Weights of a small contrastive audio-text model.
Model: 10.1M parameters, log mel input, encoder norm layernorm, encoder activation relu, text encoder layers 7.
Training: cautious_adamw at rate 0.0016, 11400 steps.
Rows from block 9 of the audio encoder of a small contrastive audio-text model, named by matrix and row number. Rows with one number belong to one neuron. Each number is 128 + 32 x the weight over its row's rms, rounded and kept within 0 to 255. All counts start at 0. Numbers have three digits each.
After each neuron's rows are labels from the 100 clips, of 14848, where the neuron reaches its highest value: "peak on" is the class under the peak. Only what is clearly more common there than usual is listed. The data: synthesized solo parts of chorales (CocoChorales).
# fc1: MLP up (encoder.blocks.9.mlp.fc1.weight, 576x192), inputs 96-191
# fc2: MLP down (encoder.blocks.9.mlp.fc2.weight, 192x576, transposed), outputs 96-191

fc1.567:088127086109094145134050151130166114099173097118132076153185152175125093093164175177140128091158182141174075110069119158130141149138148140071147127123142077161152134159169158112179116153099122102151078128131096132109128056163109244114161121123118157146201102116208111143179155132142114115
fc2.567:130135137130104113149162120115107085106121155125127163139145149133087120131135123145147154142131089131174134110255160125126166131127141141172118163138140110091129117094131129144157131144141084114113140118125128092153119085179119175144098129176133111127143117162084131081152125107118147139
peak on: A4

fc1.288:160110120107106125113048105147103101148125065095063108131137089130069126138086100112106128133145167118159146090192018097124109111134095105083093126065135119154133142052136126073165159125096101130125143120108090109101125094133138115151129072126162161125144183121086147118115170098098091069
fc2.288:135127117154134173131141123147144139156113080184114121138097113103103092120141166122128156128141151137148124163000118141126142130133131117114131125153150145122114112146127153112103168132151090111152101123100133162119119124086119133146148133158115150189074149176148118151134123120126128140
peak on: A3

fc1.254:127057103154155091180142090099116119116088073146114154131088128159147109167140163143130091135131094164085085189116139087138116117144170096132178090140132167119076056149187131130109137132154109139147139151089140133112091121148148120126177168121113120150138083118196108124119061130117182121
fc2.254:116117127117141129153170119098122063153094151220079131110131162122113049122177157097123160105155129152139153084035151158076131109045132136170114126152144126125183105088151149159156140117188059154105112122105107100153163107144111123166133142171137048146122127122092135096141102099138100109
peak on: G#3

fc1.347:140136122152075101113144149100093090123172181065077112126096040128169176100129191131255141159129160097118121092155160102139137120166107108072136161109126142181164152104156174157152109123123106123097094122128112125124135106196120084149143075096111105088117153093191124089177136147100131096
fc2.347:120119137084096097097150130135119143107151048061148150085124158137183177130157118107166150099147123147073139111101100106113081128172132105093122133097110136127130126122088077141104124101158183151142167118137116130171159112100127085118161150134120133077122154114138123122120125122160140133
peak on: D4; C#4

fc1.363:112119139200174159110161127130101130159086109132103146133106139103148154134130148190100111095127138103086116121105127131123108144154193111167063166142094111081122146142212098162124142120167154126137083114133160118174126083170112127070124113116138148227102155138176161093168121115209134130
fc2.363:115182143152120095134175127158135199101148171122137122147148130132125138113111166113127138130150171147133166133000087125153084137083120157111092107129132136105101132132173141124129140171127132120140127144141082079093142116059143112150152067142144103155109111241171078118116135083131128182
peak on: B4

fc1.188:122136055152107172128069117082158119168156153144127136171145151184155139100090157185175124048148113149161107134050158138083146124167143104120109134128159095125124121145177127124207142144095088159144096156082114082122137063138135169121208109131119115159210131115164146116067126121147156124
fc2.188:099099136117132084156035127100133121097088184149136141135130138151101148123127127134134134124120137126119162118254059102131090117167133132184137122144104115150154110131132119145162153168114156155093183106201088084095162115153104153112085155131135034110173119117071129107118127184143104206
peak on: G4

fc1.150:105086098148054129147172118125140096115187166119122113173083065135101121158082146134152141170135139114070126066162105162132173169155120144043173166165119164179121117072140197169123113155164081083081123129163149119119139134143131109146126133073131099103138095093156125127130093147081115128
fc2.150:170125146123139134131076151092153151130086095085122084101104186121124096108139120116146118110135111110096114106022095131124129164160100138104152178139162115176148141154115123148131131098150144165097148164135123123157146138092120117117165116087135106097115139109111126104090173132134144142
peak on: C#4

fc1.158:144132145137162152082063127121137167119106070141058140141142143144135114157105066096108115080137087111161145067162065163123079111094108141172075100099137124099168133115108144091142172146072170170195150154084137131106140071047097097122104152161138174129119153145059169129066160137139096178
fc2.158:175162164084133146094121145139172058113135088150101127098114187131081149147120169093174126143152079167116154100000068125138145131179121143196133172119185113165166133149150137137132114090124076119120141112139118143178104090111128135178103116204117102085142127097120157160139147137157107182
peak on: B4; C5

fc1.524:185169158118130145077111148139189169115136098173211125125108134148143097138149078092134147106114079142156197190158105177149169108107128138154059103171117134089136151134119175110141165185124154166138117106123146135134139145152097114100182159143160081094143180127160093157090126125113094169
fc2.524:130129134104118174101099133115131134137123158144149132143140114145137074144152173160135130110127130174104127148000150121108092133131081144164132170135138140200094071167138121103100166137176143136131128129102168191089126200065122119148153079078099089121144092201102160088074089139131121180
peak on: B4; B3

fc1.233:182139108115150180148071054122182149136109103158133150125050144162117160132157092066122098148164173110155152148222071071080128139109122147171065113113141118120156107083175129050155155150144056156115163130131144105100154133089131133128171142197139139101143125137068121120072113108107094127
fc2.233:136138132169129153119141124143119161182152044126126147117103094130149096106166168102159115098138045102118131159000119140131105133103121124090132114135122130172123134189119122084096162089133154122151134119108113144134120144105130145161171100174084178146045167150163108159066144142122125175
peak on: A3

fc1.429:164115143134072134145122090170128114143145102125080130177075086168113121181079133100132144125140154169150157098199073126147143176104100089057137145063138109172102108084101141115149135160128100152097151159148143117165114098134110135129139112091162118090118142183108109143078117139079142131
fc2.429:127110167142130152142052145144139178179053112163115116095098146135109070117157148142153104102149123112113115124000076127118115122150116121105146112136109178140125132168098133125140121111190125099127108163111113143126134135066109140102174113063135143213088195127134152130105155124148133127
peak on: C#4

fc1.522:113061135191125149103161107149149113148102123158124125113154137121129126128054134153178146122128058102141120153104167113158155104136162150154112093155178217145138112145096117119117144119116030129162170123136149119120123043144134112084074156130119133162185134065200142142074134104102131085
fc2.522:127119146152100091129094128126125148107188141095144113135145113147161140102142079123167111106132143089107155120112183090124111142148164142121111134110117086134102123163155106139178144116062209227135123116206141105089140120140123146102187137102168098116177102162092117121054129156127126230
peak on: G4; G#4

fc1.271:116094139169078091123183128139154076123137160117138101118103094177188127115113140173225117104094113127017136096123158169159161134154121099134159119158110167166121088138135138179085122155153132141113087134104127097146133139176140091088092113117092133170115133089213135103154105124118116100
fc2.271:152093126103109134077100140154133139133141090100109102112125157127188139139158101086155153101169111135076109125110156099100122124124128108082163162108115130211160102121123101129071154113137193197133110122154138133156132132129129107089225144113093124138148181102116155118053140130158095169
peak on: E4; C4

fc1.348:161120124100135134090095122171148142207108091129065133101139133140105107162090112126108132080119150158155152065177102136109125143121130078120061116078158119152157115088129131077191149142061153146131140117121073107131154078137072127082139107158120180122138161151115141178076159113126110105
fc2.348:113146125146143181104123135118167179137110059142091127107106162130116091097143176117154142127148069124133123112000054120159106141176123093113160136130129150153169134181119151110092120076160093120158154125136130136112143122019141159144120138152115131150083184107143139162100155179155129197
peak on: A3

fc1.198:136133182092106138058147103072099128152101162102098079102144133157151199123148119122179123183060118079123062125129153089154092123109131111144129107154161208135118087100160156131177091080155124148112077131116112074129125115143124149156134120138112143128189136141181122129156117124091070106
fc2.198:113124111153115161102147132137112105188140101122097141099147100113175125167095131134119127139183141139164124114107171118126114125138155115106138128102188116149122123145105115143107161089155168194153163125110132136164136193105122144128157144150113157098126156128073127122107137142124130157
peak on: E5

fc1.455:078147100200061089132169134154121174127182161112183103133107092152163147116038095163171133129128129129111142104157126148150126108182107112081106143152111123104112152155151198167121126132156166120097106135169145121128115089180132111095122155069112113123098136084106096146126112139098140181
fc2.455:143135125089100132114099138133154134125127086095141124099134167121160155148158135126158137093145108152087144105025114101125112131152125109120120130096119138167126115123126098128110122107151176114126162127122133147177132134066126093126140142140127147041136108138143124154125143123153144141
peak on: C#4

fc1.242:088134133067082138106150119050138178128182106153132168094140118115105111123130054160129131099146100148154113127099116081120101090130136169063104067144175101186097131178108182159163172137093062136164130122105170123067136101079109143193193072126138105114162138107179132154079168100113113156
fc2.242:181132126145172158169067122090111141135083179168132102156126154121080134108094111162101146152135140113150165097069064165151145136183108171176112142183167093126088129174065157167175135194131085157102161096092106133088111121054119137171106141103141071122138071184110111075144118134088124119
peak on: A#3

fc1.301:147102121134081119095090078150101091191114090102036116115130095155069143170093121107115139105123198212133127096182030101132118108099115115085124127039141140147134121038133103104184144124105118131132123136106110104127157082160097146079113105125120196135124143121097145133093137092104142030
fc2.301:120151105160138179136139112131134183175084106168096126130115118123115056091148139118124136128159113102149146151000114126148094155116146105096160147141120153148138137141097149118122145138167114091139126137092116134130127151043133159130151155133114155216035184165119141151135143095136143143
peak on: A#3

fc1.177:112142044120156107073084117108116114145140144111137126163144158130154145076114140172150147102087137106175081144068151142125120112136092123091123105166171157133142137136139118132200129151133074135111127133097124129168130049187137167139184087149083139145235128098205153109089135131135116125
fc2.177:106100132114118111161114105122135141091120138116126128141131127116133162103117119118132157148119092134148122148255095126119129124131154134144128147116127116165134101100135117124130133139116144126123158124160133107103138127125131156122109121135132085118130142114091128079127153164115108224
peak on: A3

fc1.88:104089141190161148097149065158160137145066124097118153109148119121126151139064120120171129161092043124097154153076144098136092133137174114153096092144159190098111120127088120074112146148124019159162144113116111138131082098171124112090133206172137102130168121101168122130083173121156139109
fc2.88:144102128131107117151070132141131143094175169128158116148153108118121161111119088126146071117141151092088113121108172103103154169148146110158114112089128125157091140147116115148216102169109165169158082095181105086094152081136136159120171141105147100090169109158097113142132121117139150211
peak on: G4; F#4

fc1.71:132131144127140164082105141115141145159189127147155130087151138124155133143111071053115152119146095133153153171139060090068126152156123121116020116119116134123145164113112166095161161144116147187126140162142099132095100060101120086190070107136142134093206156168098137158107196086107122133
fc2.71:173153145096116136141127159121145123093140097155137112114134165129099146127132142096121155151118121165122146157000024150163189127204150138218110139152153123149144151180146131110122084137094102139114121110138121127149098090144136124186097096175135111103144054137135158131128146095133111158
peak on: A#4

fc1.367:195159139081175114121088135143136098144168101164162148126118150101181079075103111123129090137198054104181159169156048143134109131129128108153103110125158112105159136115094170090138148149112151177158135128103074123106068130132153112165078142119156090144136143134108141123131168136133125156
fc2.367:138140136091097092127152140116119084085114114148112155139114100113094144156125169110152146127113101173069133144000077163152136104144143191226135125155137129115104128139128112151134146136110094194104146120064123139154109155130114122252165131147094122110158122131151136074142109127148115173
peak on: A#4

fc1.153:162064127129080072136113147195116158127135112085084113088131133130074110200053113124112125114111172180123134107135003071129140112101097164087141118062125184177123135051109109101168138106111125107113166109145121072082113097130137158119126119083144157121150115133079154135122128117086094064
fc2.153:150151133147149160154147127120151170153100128133108103133124155097107122118086117145107155154146170121157161120000166142128128109162119141115085134146161101112119178135153163130124131128118112103142114160115152127110129165022127129113158127105134134173093114151101098151140157118109122121
peak on: C#5

fc1.27:143110157155077084137152141109125119164156165115119109107074082138208186114086160163255131156114130125103119123136146114157133127160125082120124129144135134147147122128177150160121123139166152126098107124132096106157135076220107103106144072116089138120110125108168110048164103145107125121
fc2.27:132118129101095140114143109147106159147131098088149111084121161139189151162154112138139129110171129148107155113095130099123111127168130097100114115094126124153099152147114098135106139107158200136107143121146136128169121150117126094095187140112132142082129116128115131149097147145146133136
peak on: A4

fc1.13:086142187078124106146126100053145109173159063123100178152111135131117119134112174183127094158148142135146075112125155092134131157169165148081122129154162147112122122151181177153159157135129078117153102124123133127182138105149140172172154157149139098120161152142210156139126121121188153154
fc2.13:182116125180164174163122140110119104176083185145073095175149100103084113109089113155085109180153114082198118144139088155141165139126144172155143133175203094101100139168110173176186116128095065117084131116090103102115118173160129186163102122078089123167086121126060128094142116094076123068
peak on: D#4

fc1.418:148102097150162163158129114159140076131129146086120124136101082121080107140157120196145085168129160131069077078144082117135136126114137128131170137108110149179141104098108118117112143112103053079105127146095166135113128148115143130231117148138140175096168077132098186085158159121104082107
fc2.418:148141140122133105114154134160135204128154108111143107106097161122154146121110074086171132139122126119100165144030149124135125136129111100040173068111165169141149135080119134066153089095119116115162104167162151177133144076051126077069165093133158165173082172053192150180157133157146102135
peak on: C#5; D5

fc1.169:108097113122089140178119149099137081160213129144143105131095105162106166155138104110193168131151178090105069133169064075146142141127160174077195109111178158139148052114136144154145130165157048133125068139138173095133122105165167134136126099075107142123159063096170180159148107101098111059
fc2.169:086124154128129111110171108139119203143117086108158127092087158116142105139152099091133145105106080101106156140066119129128139120062162158085165151152135160166154128136087138121158125095121123178118167134148153132108129125095132112124206108118132106152072152100167130134070140105125152195
peak on: C#5

fc1.430:123135122201072107150132108105127188127159166093134129111162059143206170135084126144212120079136084134061134161123138158152130117158138126100098103115123136186125125144134156150083147130137183141130108123105119134182106068200113100101078150118090111134131151122118134075170146133127147164
fc2.430:106141141073086124094119122155136163116144124090158133103133166136200174155152132137174098087141133154063120145116108086138111126169118090093135104083090164166135121118132076111073108113147190102143118129148147132166134108077138096086148126094132149093140145140166121153103117119176109104
peak on: D#4; F#4

fc1.494:152117157117196112078073114134153171123134098174115130095162162137120160151103043092124113102093093140126143088155056093117089137141151081143058095104132150107138119105087175052127185140073134146165160149103074129126104062080109100116092144174143143117168161146105149127081182124143115159
fc2.494:176143132098135114090105111119153108078183113147113131129119161103099139163157111092131134137167081119086132138000059120146133136176131150217154175130139091177133115188103130160107092133109134181133163115159138103165093070110120161192111103198106071091170106156120162194094130110161131179
peak on: E4; F4

fc1.281:077122114058087117131157135081143121120150084112094185149072113093096113124100094164149122162166149135174097117122105069140101097149142131046117093154187148140088108154118159164173163095135019144159111103108161136079105107169090173186144104134101111113145113140162118200080106089127154176
fc2.281:166125101183168183172108131073124119200071164141094104150127116126082110096097142173094128162144107107157134114089087162129123122140130151160131139174183086126114141176090155174195152161140084140116167119073092157109096181129124142185131126066101114126088101150059092106132120148081115113
peak on: A#3

fc1.203:100086107124139134075160113140137141160094154107057129130167144105115161104068097152192125121081069134154110143068172100141117125116122102143137096155153187091124129133103134109155125131132010121127150147143142135144145062159126141128168138133137140135229126093169115128072150101117134121
fc2.203:137121130119115099131093125147122110094185142082141128122169142132103187109105093136121114137136138117122133134117195094116139145169157117153094149098153089156105121138150117138170135122099181137132134123181097115111141115114124144130147138141144111048163071129079114117144156143113128251
peak on: G4

fc1.107:125094089129133183083133072108191080078123143133139096189094151193086169184162115086127146187120159114119114107200083086134131123067117151128134124112117184123144093093139155065170125146112019130094138138138151159106111153113144115183173121141131104083160131099132127145067126129067127118
fc2.107:176116125169121128119117158140147190176176106130148098116144071138156092106141128119160108102131114093121122165000138125106102148131120118042136133133119127143098134154090113098139129125145189167146104150143091146115159141069128115097212121117124162154099135168164113145100118110119113147
peak on: A#3

fc1.249:094104141118116093135146149102129150097117079147041142161116129048105166107087135140161142111145095132119120063128105116112148151117143174173136130161136088130100144126123148078126079104091119058128090143130094128171186120101102134124156093144098156172146128143129119126165155124203169195
fc2.249:139126126101142165121145124110136137183174126122152120095115209124101185109089170134147103136106025167127121072164131091133038154147087090129141130095122150160150121124139113100191098094139126060133171152168116127134135103079124119142190134116113141058100133068142122178192111195165095162
peak on: D4

fc1.312:163098146115157129091089075155102139191102097117067144105125129150091113168139110142106118093132192200150132076206078160110109130121122096135103127054146115126156103107136104083201148074067136132093116115088099072137155085145114160108127120151135198175139130153129123136049155131146114081
fc2.312:112127122164127146103150112139150171162126089151081175113097144115105075114168179121147151110187050103128139094000094085113143143102151113136150135126123128157146139155148138116096153100156103095142151137161124094137138111078114173149115140208103136172059182162106132159061148138141136161
peak on: A#3

fc1.325:187082126144143091081096079174128139126130171143105117140116122135069061142104070114095107118118139119136133152156105189146166174122092095145101139117106122116178123073116139089105138161159113091171159109099098172130142164126153153146179157141163175153193134186061164119146142106117113125
fc2.325:122136105082139126096149099110141117117170192105174117157112101126111174184094117137128101142156105154127134114000185125127135147109142127124137179111146116227173147112131152104149143089108127124120147116160103146128136131079112166126117138097125096132193121088115178139133152170153136161
peak on: B4; A#4

fc1.310:166119144158186195094092071141126112155084083062098132124091093158076107132137114131105128084124177190149133094174066108076124129105126100115129155093125134148129111104149090099187173104093115118148142124085133093140150114159112136122131150164142228168122129133084144119067144120140117094
fc2.310:106132133142120146089169101148173165108151132143072158121100150110114061113147141093139127105209071083140134124000141078156165120079129090111172141120147142179179114107164132106115114096162099078138121135168151062129157078085122176115108134195119122172092190151095161164114140131143130134
peak on: D4; A#3

fc1.212:065080122151146084126199163148159157126136105161144185162053170138201112110094108121138135164160094094179110159140104121166113088170143144177112144160104126095111123204136179141114089135158159098131135131157114116138136076142139142081113169101114122153111107128134100125089050141123137214
fc2.212:140162080130135160116157145144126146193128125131094126107135100093135103132125123099146108145170135146153141124000128132128100141153110119059100113109183125119114131121106137148145122115164148168114165154117134166151132175038119129125152128142092141146087129103095125165190115126124149152
peak on: A4

fc1.32:131115147115122118031140088114100117149089162049127105118150132143116184096161131112152143188069128130162096177106160123146121155096111100155116094141195212106095154092103137086159128106141086144108179129132138141134127116108129147210180140195128128090192114102197114125138152103109118132
fc2.32:094145131109102149084154143140126114169171187120109165089168110140158120195107133138113118148196125132175150121135199099145111130125127106091142129080177086152135122115122086125137138080152184148122160122125123118153141157108126152105156137160125121109161136115056140138137118157138121195
peak on: E5

fc1.292:180151180134157189150088121161176155105111097154153135144060174140139122091119084092110110112173100086163172188162088086095138114110097139184104139092104161132145119080153136072103136158109118194130116111110135092170139164123126177142188198154157132148136150129128150114087094137116124131
fc2.292:125079145120117103152105138128133063092105097134146141139162092111122125121132146131162154103062127143094083117000164162138165133118118170168091151166160112104101131132179124098114195138117098182107101140122170203126113155165161115174111092099153128067163099154159149082107148097115103186
peak on: G4; D#4

fc1.284:134168111173056102158119125136115100137192143141072103146097053141180141100106166141205124123144131132022121096119087126134132125164119140056152126088100110195138108086160174190096128159118113140119061106123157145127130139183142103156134065089090104119094131111190115133153091172096143114
fc2.284:133128145082095089090124148135124169066131099061162128088129190147162144124142112103167151102133134140082125137079081094142131120150125114112121156096103131163145104124131096100094105113155159101110114149140121108139155100112120069091172144120149120097156121115151119109102137127147135147
peak on: C#4; D4

fc1.93:139156145163057097133143130118094077110166162092092105134112039117173152091113171143226150160127169116094113122141115106142137119157096132065154155106122139194138141068156167165116112132131079113102085135131149139137133113171144101176148074089110106094100140103191121129204121153094129070
fc2.93:102141127069086087074129136147126149090141092067167138092128168121169181141142115091169131115145125150072132141078092095128105125155129106093127156085100136167134119116086087124081112095142174155132153131144148132178141099108118088112159130129136137098139163097156147140095125123167132130
peak on: D4; C#4

fc1.76:117088086185106117161166173125118171140157164127164104119093083145175163120093115184217127094134119141125137168148156131144148127147146120110138141099111092156145122147142161142079127141171163136106166142146109134163126073183118094113101091125091130125098120105171121074194126118115133151
fc2.76:131111139083080119130100136134129148117127079089151101099114161129179180161150120121160131104142142165084121121086109131114115134193146109107108116095114142145123155141114091136094115114156184146120135122133127138141107134104134074120158138100131131046137125115152135153116119115163116151
peak on: D#4; F#4

fc1.448:130131161114125130179121161151109120180161019153160136084057100118179111128069097125191106147163059175210152130117087162141117099140154107126129073096171079114094138113101144136105167090123178168171146086125116095128039094131123127109052134114152108144074160171112119097159127104149132152
fc2.448:174117121111126130125123150147112127101087106149134135129131113113135120134122141142155059138113115129092151138032076148135139158174090158133142109146103205114094121117073130107156111160117074121145125134074118177112122151057137105157149146103109172149088183098169152112198102108133124120
peak on: B4

fc1.421:128105139116176158113182121163085126143139106132167138135125159205154090099096090117119070155165084132168126149137138143143145172133159130163076146128139178161143133129132095131109215121133123144171123116147124145165157124140074159082069092135161149130107105139120158179157113131102159131
fc2.421:078083106145130081125162166179122075165110149086122141174154104122135215170111120130144111141118156141102090122076171111119108140090142179096133114139117128068129147097138131150150195131079118186130098153156185162129141185153144146145142113094111162131136182123167165147142199104132138134
peak on: A#4

fc1.216:165141184150087074109158142096095128145141162094079124120086086143201167115108162152255129142093133119105099107143167104134143147143129103126131119128130158176140126110178139170150116123146161128091077108135105082186130079213109112113172072145081135118129112128180114073214099123106136096
fc2.216:124127128115090133105157115138094139170141091092157135087125137140178148165158130149139137109176100151113144135120141112132090116152119129105108103096123107129089148156117097126108157111154202135111154120144137137186124175132130106124172143125136149094116116145121130138080155116126140122
peak on: E4; F4

fc1.399:111092133129105108131153156120150172102184126095073118133104095094113118156147099125157164089121160153084110130128112145109100141114104127171137091145104133139034112116101169079100100103134142085110120178110139134161133154149089133082134149147053135189169062077186096138198153117196182179
fc2.399:178107141090137123098122134101113129135188125099143109110155217123127137113118127125151100146133049144098141061163186064118057177136114136172129173127099121169163101164159111139133136125149135161176156131184127094102136115120106111151238134120096080086170130139121146133127112140129102189
peak on: C#5

fc1.211:107049154136100130183102083141129129153159119152138157142084079117172109200090148144189104110151124189120154150163111209138154154157151107087140131108156095160114100107112155152073141181108137134124146073096125157158111157156101136117103109124154120153107140164133136126101120107142160124
fc2.211:178102138093130143138081139116130124137089183136153114103140132144122083160147119171135083083161106099097101159068131104115156138139133139147144143150110136155113114133101119135139108105161145086125119123103113140158111128097114146086187146067128106165159147123097165107120152124144126087
peak on: A#4

fc1.64:119078003168108159117134131159129102168163130155154205105170110119174139111126126158202137093166136142106088157051097142126119149152137149085101112130151097135162136122161106137163130142110136158128125140094135160117140067117129138081118084152073130170200126131204158122170240124150171102
fc2.64:142110092090090061145118127176131152041134075073167109149155158122173142092116066064174140119085175133066115133176130106115113147167150153105140136124106177152174149110154125110122135152119128164167090147164146109069141076168086094086133113103153076092134136097160107072129127167146147186
peak on: D5

fc1.413:166098169151173168161149140153149130107074068164162174136093145118101104137173128104111089115151110131099118144140096142113133127092180157180151108147113116080126099143161088129092133104129143132148127098089148096093115171116121139110137185176145156162124111159051144124079095128226126170
fc2.413:072121118087075080109146109161138091134168114114148168090120133132152140151148170080222147096152136163106130138069098095105103139114122099090113106079132147101132121092181080119119091097129148178132099140168130118160160093125125129121114138163149130098216140140158108157095131113195141116
peak on: D#4

fc1.432:202118133129077163059169085076099169164137125076142112102137114124113163142144119106106119185075163153094079114147076085078136129103132121103149121073143203155118085020150103124184124116146142137153090074100115060113110132155125160119192073122097098132153114109146146124148090117076107053
fc2.432:109118117159123150116138172122097147185111158143144137096170113089149083176100144144124153122145134125150168119027136155109117148138144140102121137131117126121103132129086124091132126070138141129106136166109131181128119172051125137070144130073122166172082129089096112137111143145119124089
peak on: E5

fc1.491:156094144139075131178180107157138059083122135110115134153107056161096094145085122167151123186169152134138164092159119148160164140106100115056167163093122174147141093077067099101117140137139041088091170160136129148124113141133103138162130106101166090085091139100116127113143130121038134129
fc2.491:138104151131140143126081161136138144160101133093115083136108113117118146117147090137157092116134135098105127124000184118106137114110081117058162139129187131152116111128094129142143129105137132172124072116128124151135149124110122120095218093051113126194108211100122180146114159112141120148
peak on: G#3

fc1.34:137100095189134124136128103111124110105164156133117170143154141185136144147085139174152126051120089093169112098072147103090168180148149147076139154135146066146178153157119106127144136151102132113133155085118134115152136076140137139085194057142134083140135129113106200127064094134122153176
fc2.34:125106106126137123155065099094111098153130149130168097132118098143119175122147096107148143110166131124100122092172178129117072158132118126137143149128179122176141118105082129158194163114151149180090114090172114117142123123200106150088155109116088064118178154091099139120118144166171118207
peak on: G4

fc1.382:101123118181088111090132068133136159112168176081153105123162025128146132136068128129155148117088098149085146184136141227150153139152128132055067126153131161152094131113088181103094133135152133143112165110137129157153118108139139091159104141124161076101161149130148109139151200107120120186
fc2.382:150122141093099130112094155137138147110137132076139088127126207113151169130176104138135124087132091142075088157027108088151105117123124149142140118127117118194125083136150093134103108133113152142153118134178144103162124090123131081116176107097134121113145105175138130128064146089153112119
peak on: G4

fc1.121:176122138113221174116105165101087073144039108187180103116137122161108111124203147185118121116143184123143137127091134157075141169058148076187175130144131131177169126116146064041138139116133107121123175147148152112105117156075132150109169160172139202138155076167159116114180155118146129064
fc2.121:037141132122088113120192122135124143139161148131119198108128108123128113108180129122190121111149120133133148119246160119119125135100102086100160147102147156103133136063099109071127123075166112131164050137160142128168154084101134132057083119163128145133120181129140120131136107125187139114
peak on: E5

fc1.461:145041127140139128205083092185107096159115146115108134138075106130124127174091130153101109151143173126123094166190101126116146172160138084128188115118134102111146031126195112135076153131157139126091154128105151154174112111168130145130133115133120145176141089145185145136091072122153137096
fc2.461:137091161097146160167146131109122126113079170204131127107092144119081015150130131126110089122160126100150132125000067153114210136107126131171100145155118149150137133100124153131131080109163067078104133100071102139142115071110107167130109135116146127178112130101107137154158108081132115157
peak on: A3

fc1.137:156134114086120132120032133158117132118118070132092091097144146131105117110057087095092122132152130099180160124167033074134104117131113077122095127091122108150154148059123164051151135130094125172132123161145089105111147086117138114131106128116139142115175185137056140120121190118122110115
fc2.137:174147110137146135118159141130153115097126079157085144146115159096085123122123136120137152136114091134115108133000106140097165124139147149171146151147146134133144127138133155110119160114136061124151117120115141157120105099096123134180133115165120128133090140134145135141157125120133133183
peak on: A#4

fc1.565:085117128051095106075171115078152081137140125093134161096118145131129144142137057138168117212109128122148072124140132113128111093133119124061145118145152182174092082139160154169162162098184073103131086056106152130121110121185089178161145096174103113124128126154133085145115127119115159188
fc2.565:137106101187158157142179153112087099222116183138081155140174085114117110167105126162084097157200158126195116166116174147118132124120161145095154139134198079111111127145078142162182159147155101162123143127080090156150137187155128159156127136122135137130114117164044101118137122120076112075
peak on: E5; D4